config = dict(
    model='CTC audio transcriber',
    dataset='read English sentences (LibriTTS-R)',
    train_examples=15625,
    n_mels=80,
    hop_length=160,
    input='log_mel',
    spec_augment=True,
    win_length=512,
    tokenizer='word',
    vocab_size=8027,
    arch='transformer',
    norm='layernorm',
    norm_position='pre',
    activation='squared_relu',
    head_dim=32,
    fused_qkv=False,
    bias='all',
    qk_norm=False,
    parallel_block=False,
    moe='top_k',
    drop_path=0.05,
    num_experts=16,
    moe_every=1,
    expert_mlp_ratio=0.5,
    experts_per_token=1,
    shared_expert=False,
    subsampling=4,
    layers=12,
    width=192,
    positions='learned',
    residual_init='none',
    optimizer='soap',
    beta2=0.95,
    lr=0.0018,
    beta1=0.9,
    shampoo_beta=0.95,
    eps=1e-08,
    precondition_frequency=20,
    max_precond_dim=512,
    one_sided=True,
    adamw_lr_other_params=0.0029,
    steps=6800,
    batch_size=96,
    epochs=41.8,
    lr_schedule='cosine',
    final_lr_fraction=0,
    warmup_steps=200,
    weight_decay=0.1,
    adamw_weight_decay_other_params=0.01,
)
Rows from block 3 of a small CTC audio transcriber, named by matrix and row number. Rows with one number within an expert belong to one neuron, the router's apart. Each number is 50 + 12 x the weight over its row's rms, rounded and kept within 0 to 99. All counts start at 0. After the name is the row's rms in percent of the matrix's.
After each expert's rows are labels from the 100 clips, of 14976, where the router gives the expert most weight on average: "loudest" is the band of the loudest frequency at the time of the peak. Only what is clearly more common there than usual is listed. The data: read English sentences (LibriTTS-R).
# router: router (model.blocks.3.mlp.router.weight, 16x192, trained with AdamW), inputs 0-95
# up: expert up (model.blocks.3.mlp.up, 16x96x192), inputs 0-95
# down: expert down (model.blocks.3.mlp.down, 16x192x96, transposed), outputs 0-95

# expert 5
router.5 091:36 64 65 68 49 56 45 31 52 51 28 44 68 48 60 61 53 51 70 56 45 43 53 44 65 41 44 48 64 42 37 63 53 73 36 50 38 39 42 51 77 63 71 53 55 31 33 55 56 64 39 44 37 60 49 44 48 47 48 66 44 59 43 48 57 50 46 53 70 27 74 51 51 44 28 41 67 40 36 56 52 48 50 27 69 47 31 56 61 42 58 58 58 61 43 44
up.0 097:69 45 46 69 64 59 42 54 74 40 44 36 67 35 64 36 29 46 60 53 26 51 45 49 58 39 41 38 50 47 56 55 44 44 56 34 66 56 53 68 40 56 58 60 44 53 41 35 23 42 46 57 64 40 54 47 42 54 55 25 45 59 33 73 58 70 68 41 35 51 74 48 53 56 30 63 31 47 53 55 37 60 68 60 70 21 31 55 59 55 58 50 36 42 62 46
down.0 096:54 50 68 54 57 42 43 46 44 29 39 49 36 58 50 48 87 50 48 42 61 44 50 44 44 70 57 41 83 42 73 43 51 57 65 69 53 65 68 59 45 56 45 59 61 49 52 41 51 39 37 45 38 57 40 36 48 56 56 63 58 44 68 43 58 39 12 48 57 60 49 51 51 50 69 67 46 32 58 69 32 35 45 41 36 63 24 54 54 29 44 50 30 47 73 50
up.1 103:53 63 59 68 58 44 53 47 69 47 56 73 32 52 56 39 35 28 68 59 55 30 26 64 49 58 35 41 74 47 47 57 51 52 56 35 25 58 54 70 57 40 50 52 69 34 54 53 53 78 73 63 38 53 36 43 39 69 66 37 41 59 50 47 61 36 50 29 45 62 33 49 41 51 56 54 63 52 52 47 38 71 62 61 38 58 75 51 39 43 57 58 56 36 56 40
down.1 103:59 40 32 56 45 52 48 51 53 49 40 44 41 66 38 53 57 49 48 56 50 57 44 53 35 53 38 26 46 64 65 29 52 71 44 42 42 27 54 65 48 78 54 48 50 52 63 55 48 51 67 75 47 47 32 55 49 38 65 45 57 60 50 44 48 68 68 50 63 52 47 59 51 60 69 39 53 32 61 38 16 42 63 36 68 31 74 45 63 40 57 46 74 58 57 48
up.2 102:27 44 45 48 61 66 59 64 53 61 56 49 21 44 85 65 63 45 39 73 32 62 46 63 65 43 63 59 23 39 50 68 39 24 61 54 54 55 57 56 60 61 54 48 49 57 30 31 64 49 47 29 65 25 51 29 75 55 37 43 38 57 64 55 29 58 59 44 34 48 42 59 24 50 42 42 62 47 41 69 60 67 59 52 46 35 61 54 59 41 45 42 47 43 41 37
down.2 100:59 52 40 22 57 60 39 50 52 63 54 53 55 39 48 43 43 36 50 53 65 50 55 51 53 58 54 56 34 39 53 53 52 43 62 63 37 73 58 19 38 41 51 51 33 58 48 52 68 56 57 51 27 67 54 57 61 48 38 42 38 57 41 71 42 55 46 62 49 46 48 59 62 40 64 40 53 58 54 41 57 48 63 50 36 29 53 74 60 58 48 59 29 27 57 26
up.3 102:69 48 47 29 67 50 50 61 33 59 51 61 53 25 39 43 36 61 51 54 39 69 52 37 49 56 41 59 43 31 54 54 70 41 63 65 53 58 45 45 39 53 34 48 56 58 52 79 49 57 65 61 48 37 62 41 35 66 47 43 38 52 56 51 70 65 55 49 39 46 59 44 63 68 30 73 62 49 60 36 58 49 41 49 42 63 64 51 42 30 41 65 53 41 41 40
down.3 107:49 63 69 44 69 43 51 45 46 70 44 65 55 62 49 46 39 67 52 45 70 57 45 26 72 70 55 44 41 35 43 56 70 61 44 52 65 33 60 46 61 48 48 31 30 50 70 61 51 47 61 60 49 45 60 36 39 59 37 50 63 65 30 55 64 50 58 56 48 62 63 34 43 48 53 54 33 39 69 44 46 34 41 47 55 53 41 50 69 52 57 53 30 35 47 63
up.4 108:44 44 55 70 51 40 49 49 59 52 57 49 69 78 44 31 60 51 48 39 58 45 41 70 41 56 71 54 56 57 44 67 15 25 47 45 51 48 59 49 58 65 64 53 52 29 29 39 42 35 41 53 53 44 34 53 57 26 61 37 53 54 35 55 67 45 44 60 41 63 43 48 40 54 43 42 49 68 57 71 24 33 44 48 58 37 67 69 43 51 45 32 72 37 71 46
down.4 105:47 39 67 41 54 34 60 51 50 41 41 21 40 45 47 58 60 46 38 42 53 46 76 58 48 51 51 35 58 39 54 56 53 58 69 62 61 70 45 33 61 55 55 50 72 71 40 59 51 39 37 36 66 52 35 41 50 32 55 50 66 41 46 48 39 21 34 71 47 65 41 63 50 61 48 53 34 42 60 20 67 68 18 57 41 51 65 64 25 57 60 46 67 53 76 59
loudest: 500 to 1000 Hz

# expert 9
router.9 111:53 49 67 44 62 57 69 47 42 34 43 56 62 39 67 46 37 50 61 51 49 73 41 47 51 77 69 54 48 29 34 37 31 62 56 77 61 39 42 30 29 38 43 57 55 81 46 40 30 46 48 65 50 64 46 53 59 44 44 40 42 43 70 40 56 41 46 35 57 53 49 42 40 40 36 68 50 43 44 30 52 64 33 60 43 51 42 61 50 48 67 60 53 61 80 66
up.0 096:60 24 44 50 45 25 48 49 59 63 48 61 52 38 47 11 54 37 32 24 67 70 53 51 48 56 40 55 34 55 62 52 59 48 57 46 34 53 64 36 35 44 31 53 45 58 62 51 54 47 76 42 39 80 51 53 55 56 46 64 56 45 64 62 56 58 44 41 47 47 39 50 69 63 45 51 50 63 52 55 47 71 38 26 58 53 50 50 28 61 56 49 62 55 39 37
down.0 101:54 58 47 44 42 44 44 64 51 50 36 56 56 31 48 46 43 37 58 13 24 61 52 76 36 34 55 39 59 49 26 56 45 38 56 49 69 63 68 41 50 54 39 64 50 63 66 37 56 58 63 59 60 61 45 53 65 73 77 53 62 49 57 53 56 52 68 52 56 61 51 55 55 21 49 51 39 56 35 57 57 49 32 57 39 52 33 67 41 47 56 57 60 50 62 68
up.1 099:52 50 57 45 55 64 76 37 42 42 49 40 56 64 48 42 40 48 58 50 51 60 34 50 50 52 62 62 51 36 49 56 57 60 61 55 56 44 53 40 53 56 63 60 59 73 56 39 40 40 38 54 31 38 77 33 56 32 44 41 40 55 30 49 57 27 44 42 37 36 49 66 52 39 50 57 42 43 72 32 47 52 40 65 45 59 51 59 41 27 58 70 55 56 66 39
down.1 095:58 55 63 48 57 58 49 55 65 60 40 30 17 48 52 47 59 54 59 56 36 51 55 48 36 51 50 41 46 32 70 50 55 65 61 57 36 41 28 70 25 67 39 59 49 48 50 53 53 66 80 60 59 45 44 44 77 52 34 61 68 56 39 55 52 29 51 60 52 60 40 74 77 34 47 50 45 82 58 42 44 50 45 48 62 58 25 57 51 26 31 65 44 22 57 50
up.2 100:54 41 72 52 37 34 33 60 49 53 44 41 36 47 29 58 33 65 47 68 41 54 67 60 29 43 43 48 47 48 49 38 61 63 59 35 59 61 50 53 49 59 57 61 63 55 39 36 59 58 44 57 46 62 37 46 71 51 43 77 55 36 40 73 47 39 49 67 34 46 54 47 40 51 50 35 48 40 63 54 48 49 70 61 41 45 50 23 35 62 28 53 74 37 38 61
down.2 103:60 51 41 42 37 46 41 61 60 48 44 59 30 64 46 47 44 60 60 42 42 62 25 40 44 55 42 45 20 43 61 73 55 54 42 24 29 53 48 42 69 38 29 46 60 70 42 44 66 45 49 53 46 49 49 35 49 67 68 60 41 54 20 53 48 67 38 50 38 51 47 64 74 47 46 43 68 46 43 48 55 33 48 55 52 37 52 34 38 40 43 67 58 33 55 52
up.3 096:47 62 38 45 44 62 60 59 52 37 44 56 47 39 55 61 72 53 53 82 37 49 59 66 31 30 56 42 43 49 37 50 59 50 56 41 52 52 42 35 36 66 60 47 36 69 50 46 59 29 48 27 42 42 95 56 41 42 67 42 60 50 68 51 51 54 51 71 61 53 64 63 41 45 44 41 52 62 59 55 49 35 57 35 51 66 43 59 63 42 53 47 63 46 58 40
down.3 100:45 68 55 38 66 44 44 36 54 41 11 72 38 69 46 44 50 56 28 44 57 66 57 42 58 72 26 42 37 50 52 59 59 39 55 58 47 48 49 61 50 53 53 27 26 35 52 50 55 61 34 49 34 34 63 31 43 65 45 64 41 55 46 50 57 45 51 68 60 44 66 78 44 55 41 53 52 40 44 50 59 42 57 39 54 39 55 52 56 63 41 51 69 46 48 49
up.4 103:42 51 59 56 56 73 63 85 44 53 60 44 35 46 57 50 58 69 37 47 53 57 60 49 46 59 49 62 59 66 27 47 49 32 33 47 41 58 53 51 68 64 37 58 45 49 50 48 39 55 43 32 52 48 44 53 48 54 62 50 49 36 37 11 60 55 66 35 47 75 38 26 72 60 58 54 45 50 59 36 55 69 34 58 23 65 58 37 41 66 68 49 49 53 48 56
down.4 097:36 55 45 56 44 55 28 42 34 57 51 38 57 59 54 43 41 78 58 55 52 65 49 56 33 58 39 69 31 55 64 41 21 44 36 46 24 39 48 36 64 39 61 57 41 54 30 61 48 62 27 59 67 53 22 46 40 73 54 60 50 34 74 62 50 57 33 33 74 60 59 44 54 36 66 41 54 58 35 52 49 59 62 48 50 74 69 60 57 37 51 41 55 41 55 47
loudest: 250 to 500 Hz

# expert 13
router.13 099:37 50 67 59 51 36 45 54 46 62 28 33 44 53 60 44 62 38 48 36 69 40 65 35 49 59 56 41 59 29 72 60 63 73 37 48 62 43 63 31 34 44 65 57 64 42 51 76 40 42 34 45 45 43 56 63 47 67 75 51 70 33 53 40 53 30 47 58 41 45 62 55 31 57 53 43 69 43 54 50 56 42 28 14 65 47 45 40 46 47 60 55 58 47 29 54
up.17 092:68 35 24 43 18 18 53 65 30 54 32 26 31 62 67 53 43 56 30 51 40 48 61 39 44 56 65 39 40 42 67 69 48 42 64 63 62 77 53 45 57 50 31 49 62 68 58 33 56 52 46 31 50 42 46 57 67 50 35 48 53 60 61 58 29 62 53 64 48 38 36 47 58 47 39 45 64 54 54 49 57 49 49 47 58 38 50 57 41 52 58 55 50 45 53 42
down.17 096:69 41 50 26 49 33 53 55 46 46 36 47 60 46 44 57 41 44 82 60 52 55 47 34 38 64 24 54 58 47 82 32 73 31 53 47 35 40 65 55 52 52 45 51 44 54 63 24 30 38 47 55 36 58 63 35 69 54 37 61 33 38 54 57 55 55 29 49 38 76 39 43 62 45 56 58 58 40 64 43 45 23 59 54 37 42 47 57 34 43 37 45 53 65 38 35
up.18 085:59 35 40 43 49 42 44 72 53 43 56 34 56 68 54 43 62 55 40 35 65 53 51 49 50 47 52 37 42 51 56 63 33 50 51 58 70 61 49 33 27 54 40 43 17 38 75 58 60 46 63 28 44 61 35 56 53 47 57 16 61 68 44 47 50 51 40 48 37 53 43 65 52 37 59 42 49 79 71 60 63 63 55 58 42 48 48 50 62 42 59 56 41 43 45 50
down.18 097:58 46 26 60 38 66 54 41 31 43 42 44 43 70 51 50 59 40 60 48 57 17 58 46 50 30 61 43 49 37 44 46 58 26 50 54 44 36 31 62 50 78 72 68 67 49 30 35 30 46 22 47 51 42 36 37 43 31 44 53 49 55 64 47 55 60 50 40 53 29 53 72 53 59 43 49 53 38 55 64 33 53 46 57 72 48 43 42 30 57 39 67 45 51 40 39
up.19 096:54 42 38 45 33 62 64 47 46 63 67 43 47 57 52 44 61 54 34 41 50 57 61 40 46 44 54 47 33 54 45 50 65 48 48 54 39 67 53 41 45 42 34 68 28 53 44 33 45 57 45 61 37 60 65 56 34 40 57 59 55 42 48 53 43 46 52 32 48 66 42 35 38 54 35 40 39 43 63 38 71 60 68 55 28 48 56 32 42 53 34 46 72 35 41 49
down.19 095:33 53 45 62 75 24 59 54 81 50 65 53 64 34 65 26 44 70 53 54 46 49 55 57 33 62 70 31 74 43 35 46 61 22 59 65 49 60 53 47 78 61 40 48 37 30 79 47 81 48 34 61 30 70 69 39 40 45 60 60 37 43 38 48 63 54 56 53 43 62 31 66 68 57 48 40 54 49 64 48 65 52 39 63 57 52 41 41 36 51 40 42 41 34 49 13
up.20 093:58 38 27 36 47 46 56 54 55 36 52 58 48 58 36 58 50 50 34 45 36 57 50 37 49 53 54 52 20 63 47 47 34 37 40 26 41 54 66 44 43 48 44 43 51 55 41 52 47 53 72 38 65 37 57 67 57 64 44 31 65 51 68 37 33 48 72 32 38 37 50 47 37 57 36 59 36 40 53 50 46 50 63 54 51 44 88 32 51 37 35 40 51 30 53 71
down.20 096:49 35 73 38 69 49 39 38 45 58 35 66 60 53 29 48 65 36 42 44 71 43 72 46 51 46 35 68 62 32 68 51 31 49 36 47 21 34 41 57 35 56 52 58 43 50 38 71 49 51 42 24 36 58 51 49 55 48 43 51 53 56 61 21 57 54 75 55 60 52 54 29 42 32 42 50 59 15 36 41 41 50 63 70 59 59 43 59 70 60 35 57 60 48 61 44
up.21 099:70 53 37 57 50 44 60 46 58 45 52 26 52 44 57 60 48 43 56 36 28 35 54 51 33 59 54 53 55 25 70 68 46 59 51 72 73 52 44 44 40 37 51 67 40 58 54 52 40 55 79 69 53 64 53 58 74 59 58 31 69 64 40 39 41 42 51 38 26 29 55 29 52 42 72 56 33 54 70 51 43 51 54 58 35 54 56 43 25 52 48 35 63 34 61 65
down.21 105:48 35 31 41 45 52 44 52 59 43 56 58 56 23 59 25 60 49 48 31 34 45 70 60 43 72 45 71 50 50 49 35 28 35 55 60 40 54 56 45 54 51 32 37 36 59 48 51 51 42 55 76 37 56 48 36 56 48 27 56 60 41 65 63 59 59 40 54 64 55 51 28 69 57 73 43 63 65 33 41 46 48 30 24 48 59 61 65 49 44 57 48 58 41 52 55
loudest: 4000 to 8000 Hz

# expert 10
router.10 103:22 25 54 35 51 64 48 50 49 47 56 48 41 44 53 42 56 35 36 52 48 35 53 45 49 50 35 45 50 83 35 39 36 48 51 58 55 39 48 46 52 49 43 33 54 34 63 59 47 33 70 37 83 72 64 50 40 32 42 50 57 37 44 60 46 45 61 77 53 64 29 66 53 62 63 37 37 76 41 56 43 33 25 46 36 45 50 39 33 52 48 42 41 31 67 48
up.17 101:49 58 50 76 46 63 72 50 62 36 65 40 72 33 44 71 33 58 47 50 52 56 35 38 63 45 42 80 59 37 40 49 41 44 50 57 41 47 39 35 59 57 62 26 68 49 19 65 39 54 37 45 46 36 59 51 43 64 37 25 29 61 24 50 50 29 58 46 52 58 67 60 54 52 30 75 50 59 59 38 60 36 44 45 44 69 67 37 49 50 58 60 37 45 56 51
down.17 099:33 50 48 60 56 35 75 33 49 39 32 48 50 36 57 51 60 45 36 67 55 52 75 54 56 64 44 59 60 68 70 47 39 57 39 54 54 53 58 44 37 49 57 37 44 41 66 88 45 41 48 48 52 33 47 66 46 47 40 41 59 70 42 52 39 64 33 49 44 25 42 51 67 42 60 22 63 58 41 57 55 46 52 51 56 49 49 57 75 45 48 49 36 71 53 85
up.18 100:49 41 23 58 58 29 70 55 61 65 63 55 64 23 55 48 40 46 42 50 42 72 46 19 54 38 50 52 42 43 53 60 54 40 29 49 39 72 38 35 20 59 61 50 46 54 38 50 57 50 59 51 56 59 62 63 47 77 51 49 39 59 40 55 45 55 45 52 57 36 46 37 37 56 52 70 65 57 65 79 49 39 72 59 53 51 51 37 58 38 47 27 49 34 37 65
down.18 098:36 59 44 40 53 52 68 30 74 55 64 33 73 73 26 52 59 23 40 48 54 45 43 50 47 52 57 53 49 37 42 59 58 62 60 48 60 49 42 33 47 53 49 34 41 31 58 62 44 55 25 44 49 34 53 65 48 60 40 44 55 61 43 57 39 68 54 47 52 44 53 58 46 61 55 43 38 43 53 34 31 67 71 60 35 46 42 39 31 51 50 55 77 48 61 56
up.19 102:40 45 71 39 49 59 53 36 36 23 51 53 36 47 51 45 77 52 50 70 39 55 60 43 49 50 32 57 78 48 54 66 49 64 41 43 37 69 21 55 35 44 50 50 45 38 37 63 80 61 53 54 64 50 60 54 60 47 45 49 39 54 30 30 25 60 54 34 66 46 43 56 70 79 40 48 71 44 46 50 62 37 53 21 47 49 46 56 51 45 54 59 51 36 49 32
down.19 100:59 34 67 62 37 60 39 55 35 48 41 16 56 49 47 65 37 51 67 47 56 44 52 39 51 49 36 40 69 33 65 55 42 31 59 56 48 48 38 50 45 48 50 48 59 50 36 61 47 36 34 41 50 47 50 58 52 66 63 45 39 65 36 33 36 78 22 46 60 56 67 65 54 57 57 60 60 38 44 49 46 44 51 31 47 62 54 38 44 48 36 52 58 59 52 62
up.20 097:56 52 67 64 44 50 57 43 40 48 42 57 58 64 27 40 44 70 46 53 52 81 41 46 38 48 40 50 60 50 39 47 38 45 49 60 45 68 50 45 34 63 58 34 41 65 60 47 50 72 48 68 35 63 27 53 42 41 46 46 63 48 40 66 59 42 50 53 46 44 61 32 52 33 46 73 46 54 70 59 66 26 71 85 54 23 42 45 67 37 42 54 57 58 43 43
down.20 098:38 47 50 43 53 45 64 60 64 42 62 40 45 66 61 58 64 42 49 51 52 21 33 39 48 39 56 65 62 52 61 53 38 59 52 50 42 42 59 45 63 44 89 45 53 55 47 51 44 62 50 50 40 55 60 28 45 59 38 74 26 40 47 66 57 53 57 54 48 58 37 48 72 51 60 25 60 54 63 29 50 30 26 28 30 45 35 60 48 43 35 69 33 53 49 34
up.21 098:45 49 40 33 52 43 46 51 65 55 55 54 55 50 45 69 47 33 61 53 45 39 33 48 32 36 56 67 62 42 57 53 32 47 41 49 36 48 61 49 38 35 40 43 65 34 45 29 55 35 39 70 47 45 42 61 71 25 45 44 53 42 49 34 52 53 46 48 40 61 43 54 59 53 58 39 44 54 61 62 40 62 36 57 42 44 42 52 36 45 37 24 41 39 42 50
down.21 094:53 61 40 45 39 35 58 46 15 69 32 45 46 75 50 66 47 31 41 47 52 65 54 51 44 54 56 44 41 52 53 52 49 63 62 59 43 21 60 46 37 40 54 52 58 48 49 33 55 52 65 56 30 45 36 36 70 54 41 68 45 60 53 63 47 19 56 65 63 43 64 44 37 32 49 47 50 67 60 37 46 54 39 44 54 54 53 51 55 45 42 34 45 77 22 26
loudest: 250 to 500 Hz

# expert 11
router.11 120:67 43 35 43 56 40 53 45 47 62 65 39 43 57 30 49 56 71 35 24 69 50 30 46 60 39 63 61 51 49 62 45 45 44 61 38 26 52 36 47 38 70 39 60 58 42 57 38 44 56 32 37 38 36 58 40 61 49 50 41 52 52 28 54 45 30 49 45 52 41 38 63 60 61 65 55 56 25 59 60 59 38 56 61 46 22 62 56 76 42 51 37 33 42 37 50
up.17 097:50 51 60 38 59 49 54 48 69 49 46 35 65 35 28 56 53 41 69 52 29 52 42 69 28 44 57 25 60 49 42 73 78 55 48 52 31 49 57 46 61 42 49 42 66 49 26 52 30 43 66 51 39 46 56 46 40 54 41 33 71 51 65 50 70 50 54 55 31 54 60 51 38 27 41 28 38 31 40 47 31 62 42 34 47 36 51 64 64 22 36 62 44 46 59 32
down.17 102:77 41 80 52 70 45 55 48 48 43 47 81 40 51 54 35 33 33 56 68 52 48 66 69 47 44 06 31 48 46 52 62 56 60 66 34 37 56 50 44 50 67 43 51 32 44 58 50 63 65 43 53 66 56 73 68 48 62 45 56 37 64 39 53 56 49 48 43 43 57 75 57 51 58 35 35 56 53 62 32 68 44 40 47 70 49 58 57 70 45 67 54 49 40 55 41
up.18 103:48 33 53 61 45 52 49 44 40 51 41 54 38 59 56 54 44 42 66 31 57 55 46 70 45 36 76 54 78 48 33 59 54 32 51 57 51 72 36 36 51 44 50 41 77 39 40 41 66 51 39 36 64 53 37 51 58 23 53 59 25 47 26 50 53 32 41 50 47 50 50 34 57 33 49 53 65 70 39 49 48 52 45 64 52 48 81 84 39 50 65 46 42 45 44 54
down.18 098:48 47 36 53 41 46 56 43 52 57 55 42 66 55 52 33 75 50 68 61 44 49 53 71 43 55 76 44 41 28 33 59 47 44 63 55 40 44 55 51 46 60 63 50 64 34 45 39 62 42 33 60 52 60 26 50 45 38 52 70 46 35 46 54 86 44 58 72 46 45 38 60 63 54 35 49 54 49 44 50 36 71 50 42 47 58 51 50 56 17 66 47 54 51 39 50
up.19 104:60 37 49 41 57 46 64 56 41 64 40 40 39 27 84 64 60 69 52 29 52 64 40 52 42 60 53 34 56 39 65 51 38 61 48 18 62 39 55 57 44 49 50 29 58 53 50 47 39 55 51 35 43 30 52 52 44 63 24 32 56 83 65 60 42 35 57 41 64 36 61 50 55 52 33 32 38 49 72 37 49 59 54 46 46 67 52 50 68 54 68 42 54 78 36 48
down.19 100:46 68 36 51 60 61 60 59 80 56 39 15 56 71 41 68 45 46 49 39 36 52 38 40 52 52 50 71 47 47 65 60 54 42 61 51 48 29 56 33 32 67 44 48 42 56 46 69 58 43 57 50 49 56 48 58 65 47 44 42 48 52 37 36 44 35 37 48 33 59 47 43 65 57 54 51 41 37 45 40 37 52 41 17 26 53 55 60 52 38 61 59 27 48 54 38
up.20 101:63 52 60 50 48 50 43 48 59 51 33 56 47 47 47 49 34 67 45 42 53 43 47 51 50 66 56 37 69 39 68 74 52 69 46 47 51 50 49 48 49 34 57 45 25 44 56 57 46 55 47 55 41 48 48 63 58 73 41 16 61 34 47 58 36 43 55 43 41 59 64 35 47 62 75 33 43 21 68 54 70 43 62 58 32 42 30 57 66 50 38 54 44 32 46 33
down.20 097:58 53 50 40 45 40 57 38 52 41 56 54 47 47 61 73 59 53 35 30 47 59 39 31 64 45 50 53 48 30 34 41 46 18 41 66 42 54 24 54 39 57 47 69 51 77 49 39 44 62 54 45 63 53 38 46 49 30 62 45 59 55 61 32 52 53 43 45 66 50 30 32 59 54 44 64 31 51 43 57 56 43 58 51 40 51 66 23 35 58 65 44 50 56 66 68
up.21 107:59 44 73 39 46 44 21 63 53 45 46 51 55 68 37 61 32 31 45 67 57 76 48 64 53 51 27 67 61 44 52 33 60 59 63 53 58 50 52 57 45 57 62 52 35 40 71 38 52 32 55 63 46 53 45 30 47 40 31 51 45 44 62 53 43 40 55 52 62 41 49 61 34 51 26 49 44 15 30 37 39 47 64 32 76 45 38 40 60 40 55 46 53 72 45 68
down.21 106:39 63 57 64 34 34 59 60 57 50 50 65 49 53 55 49 66 51 62 44 43 51 51 39 41 47 57 36 35 41 64 50 54 54 45 68 40 54 59 56 64 34 50 43 69 57 63 59 40 32 54 70 50 39 56 44 51 27 76 34 46 62 47 33 62 39 61 25 28 59 55 53 45 47 58 45 65 57 52 69 43 57 53 52 68 49 41 75 74 40 74 49 44 34 58 54
loudest: 250 to 500 Hz

# expert 1
router.1 104:58 30 52 44 38 35 51 57 69 59 45 38 41 49 62 60 38 49 49 73 65 43 45 63 52 33 41 43 67 49 39 52 72 30 43 29 44 69 48 56 69 63 52 52 50 61 39 49 70 47 60 47 46 42 67 44 58 51 32 30 40 75 58 48 40 61 35 50 64 42 49 69 32 46 53 29 73 38 52 54 52 72 71 67 69 51 44 24 59 45 62 41 45 37 47 47
up.17 103:48 50 64 49 65 69 56 60 60 41 68 52 50 45 60 53 41 48 43 62 36 52 46 45 63 78 56 50 65 50 68 55 75 54 54 45 60 44 39 42 44 13 41 51 52 43 57 40 42 58 41 41 50 51 41 59 73 50 52 32 52 58 68 22 50 52 46 59 64 59 53 51 40 44 51 52 41 25 41 31 56 47 25 63 49 59 61 51 60 56 75 42 61 40 49 44
down.17 104:35 40 42 60 35 53 40 31 32 43 43 31 55 48 54 41 44 44 51 45 68 44 36 43 44 76 35 55 37 46 23 33 52 54 45 52 38 52 50 57 51 61 54 28 47 48 40 43 50 37 43 30 54 51 53 39 59 28 57 50 75 64 71 41 52 69 52 61 60 50 60 58 42 57 40 66 43 66 59 44 46 37 56 45 48 49 65 37 56 48 69 53 46 46 43 52
up.18 098:89 76 43 37 67 45 27 36 85 58 54 34 20 55 48 55 32 51 60 38 56 39 48 44 58 58 69 58 22 49 51 53 57 52 52 60 40 63 69 44 36 52 53 61 42 43 36 45 51 51 46 59 54 30 51 52 58 42 49 65 48 49 35 47 51 52 58 33 25 55 59 43 36 46 60 40 79 41 58 55 46 44 66 38 49 35 67 57 44 45 33 49 46 44 40 38
down.18 099:53 54 46 59 34 57 34 53 40 54 18 64 31 53 34 72 31 58 44 36 42 47 57 70 65 39 60 50 46 34 53 57 65 69 37 44 55 57 45 64 58 54 51 58 48 76 31 49 73 80 60 43 82 46 43 53 83 61 64 40 60 48 50 62 65 48 61 32 48 47 38 75 54 46 53 59 60 38 57 48 51 51 52 50 52 42 59 30 50 40 35 67 64 52 41 48
up.19 115:48 70 40 52 60 84 68 61 61 40 54 56 43 40 67 44 56 27 81 46 48 42 18 61 62 43 76 53 54 49 52 61 55 54 54 53 49 47 71 57 55 52 64 49 59 35 42 58 60 71 39 33 50 34 60 74 32 39 52 28 47 33 60 52 55 34 42 65 49 66 65 50 51 46 44 58 63 30 55 48 64 63 47 50 58 37 49 48 42 37 49 71 50 40 42 19
down.19 112:51 51 52 48 58 55 58 55 34 55 72 58 48 55 49 10 46 66 74 56 50 55 48 43 46 56 48 57 51 40 61 60 49 41 36 45 45 60 72 39 26 49 50 58 42 48 27 46 48 64 40 43 28 49 54 29 38 37 31 52 44 50 66 60 59 54 56 58 54 62 49 47 43 39 62 41 53 39 50 35 63 82 28 54 50 55 26 63 65 45 35 30 49 39 56 45
up.20 120:56 44 53 53 38 46 36 43 59 37 44 49 38 61 63 39 57 75 72 50 29 51 57 47 47 56 58 38 43 43 61 36 45 32 52 62 55 32 55 62 44 36 44 57 75 45 54 47 51 38 46 53 42 46 49 31 58 64 54 46 38 42 50 30 73 31 46 38 57 63 44 50 68 50 65 52 53 40 42 57 30 56 56 58 55 64 50 60 69 57 44 46 44 43 62 66
down.20 106:58 60 29 32 45 49 47 36 51 42 50 50 71 51 24 81 70 41 46 50 47 64 72 64 44 59 37 43 51 76 40 61 67 52 42 64 48 40 47 37 70 26 43 56 41 48 61 44 51 52 53 55 31 62 50 53 31 36 64 76 32 58 34 22 53 49 57 56 41 52 54 37 43 52 41 62 51 57 31 50 49 46 34 46 39 55 38 37 62 21 67 45 57 72 56 32
up.21 106:54 53 47 78 49 45 45 58 62 61 48 25 57 31 51 25 49 78 46 37 49 38 56 42 68 51 47 46 53 43 65 49 43 36 55 33 54 49 36 68 37 51 41 64 36 54 61 39 32 45 46 47 53 49 52 42 39 70 65 47 61 58 55 59 45 69 59 27 60 54 63 37 45 69 63 49 29 43 54 38 53 51 62 59 39 51 32 53 46 70 49 60 63 48 47 38
down.21 103:65 49 59 39 54 41 60 46 51 47 50 71 59 43 61 43 53 57 40 45 65 56 71 63 60 45 52 51 42 42 57 60 55 57 44 44 41 44 36 47 50 55 57 46 34 49 58 66 55 39 65 14 23 53 69 53 54 52 28 57 55 24 50 64 54 56 80 53 54 57 62 38 41 54 50 50 36 35 74 36 50 81 26 55 60 44 63 48 38 67 64 69 47 41 45 49
loudest: 500 to 1000 Hz; 250 to 500 Hz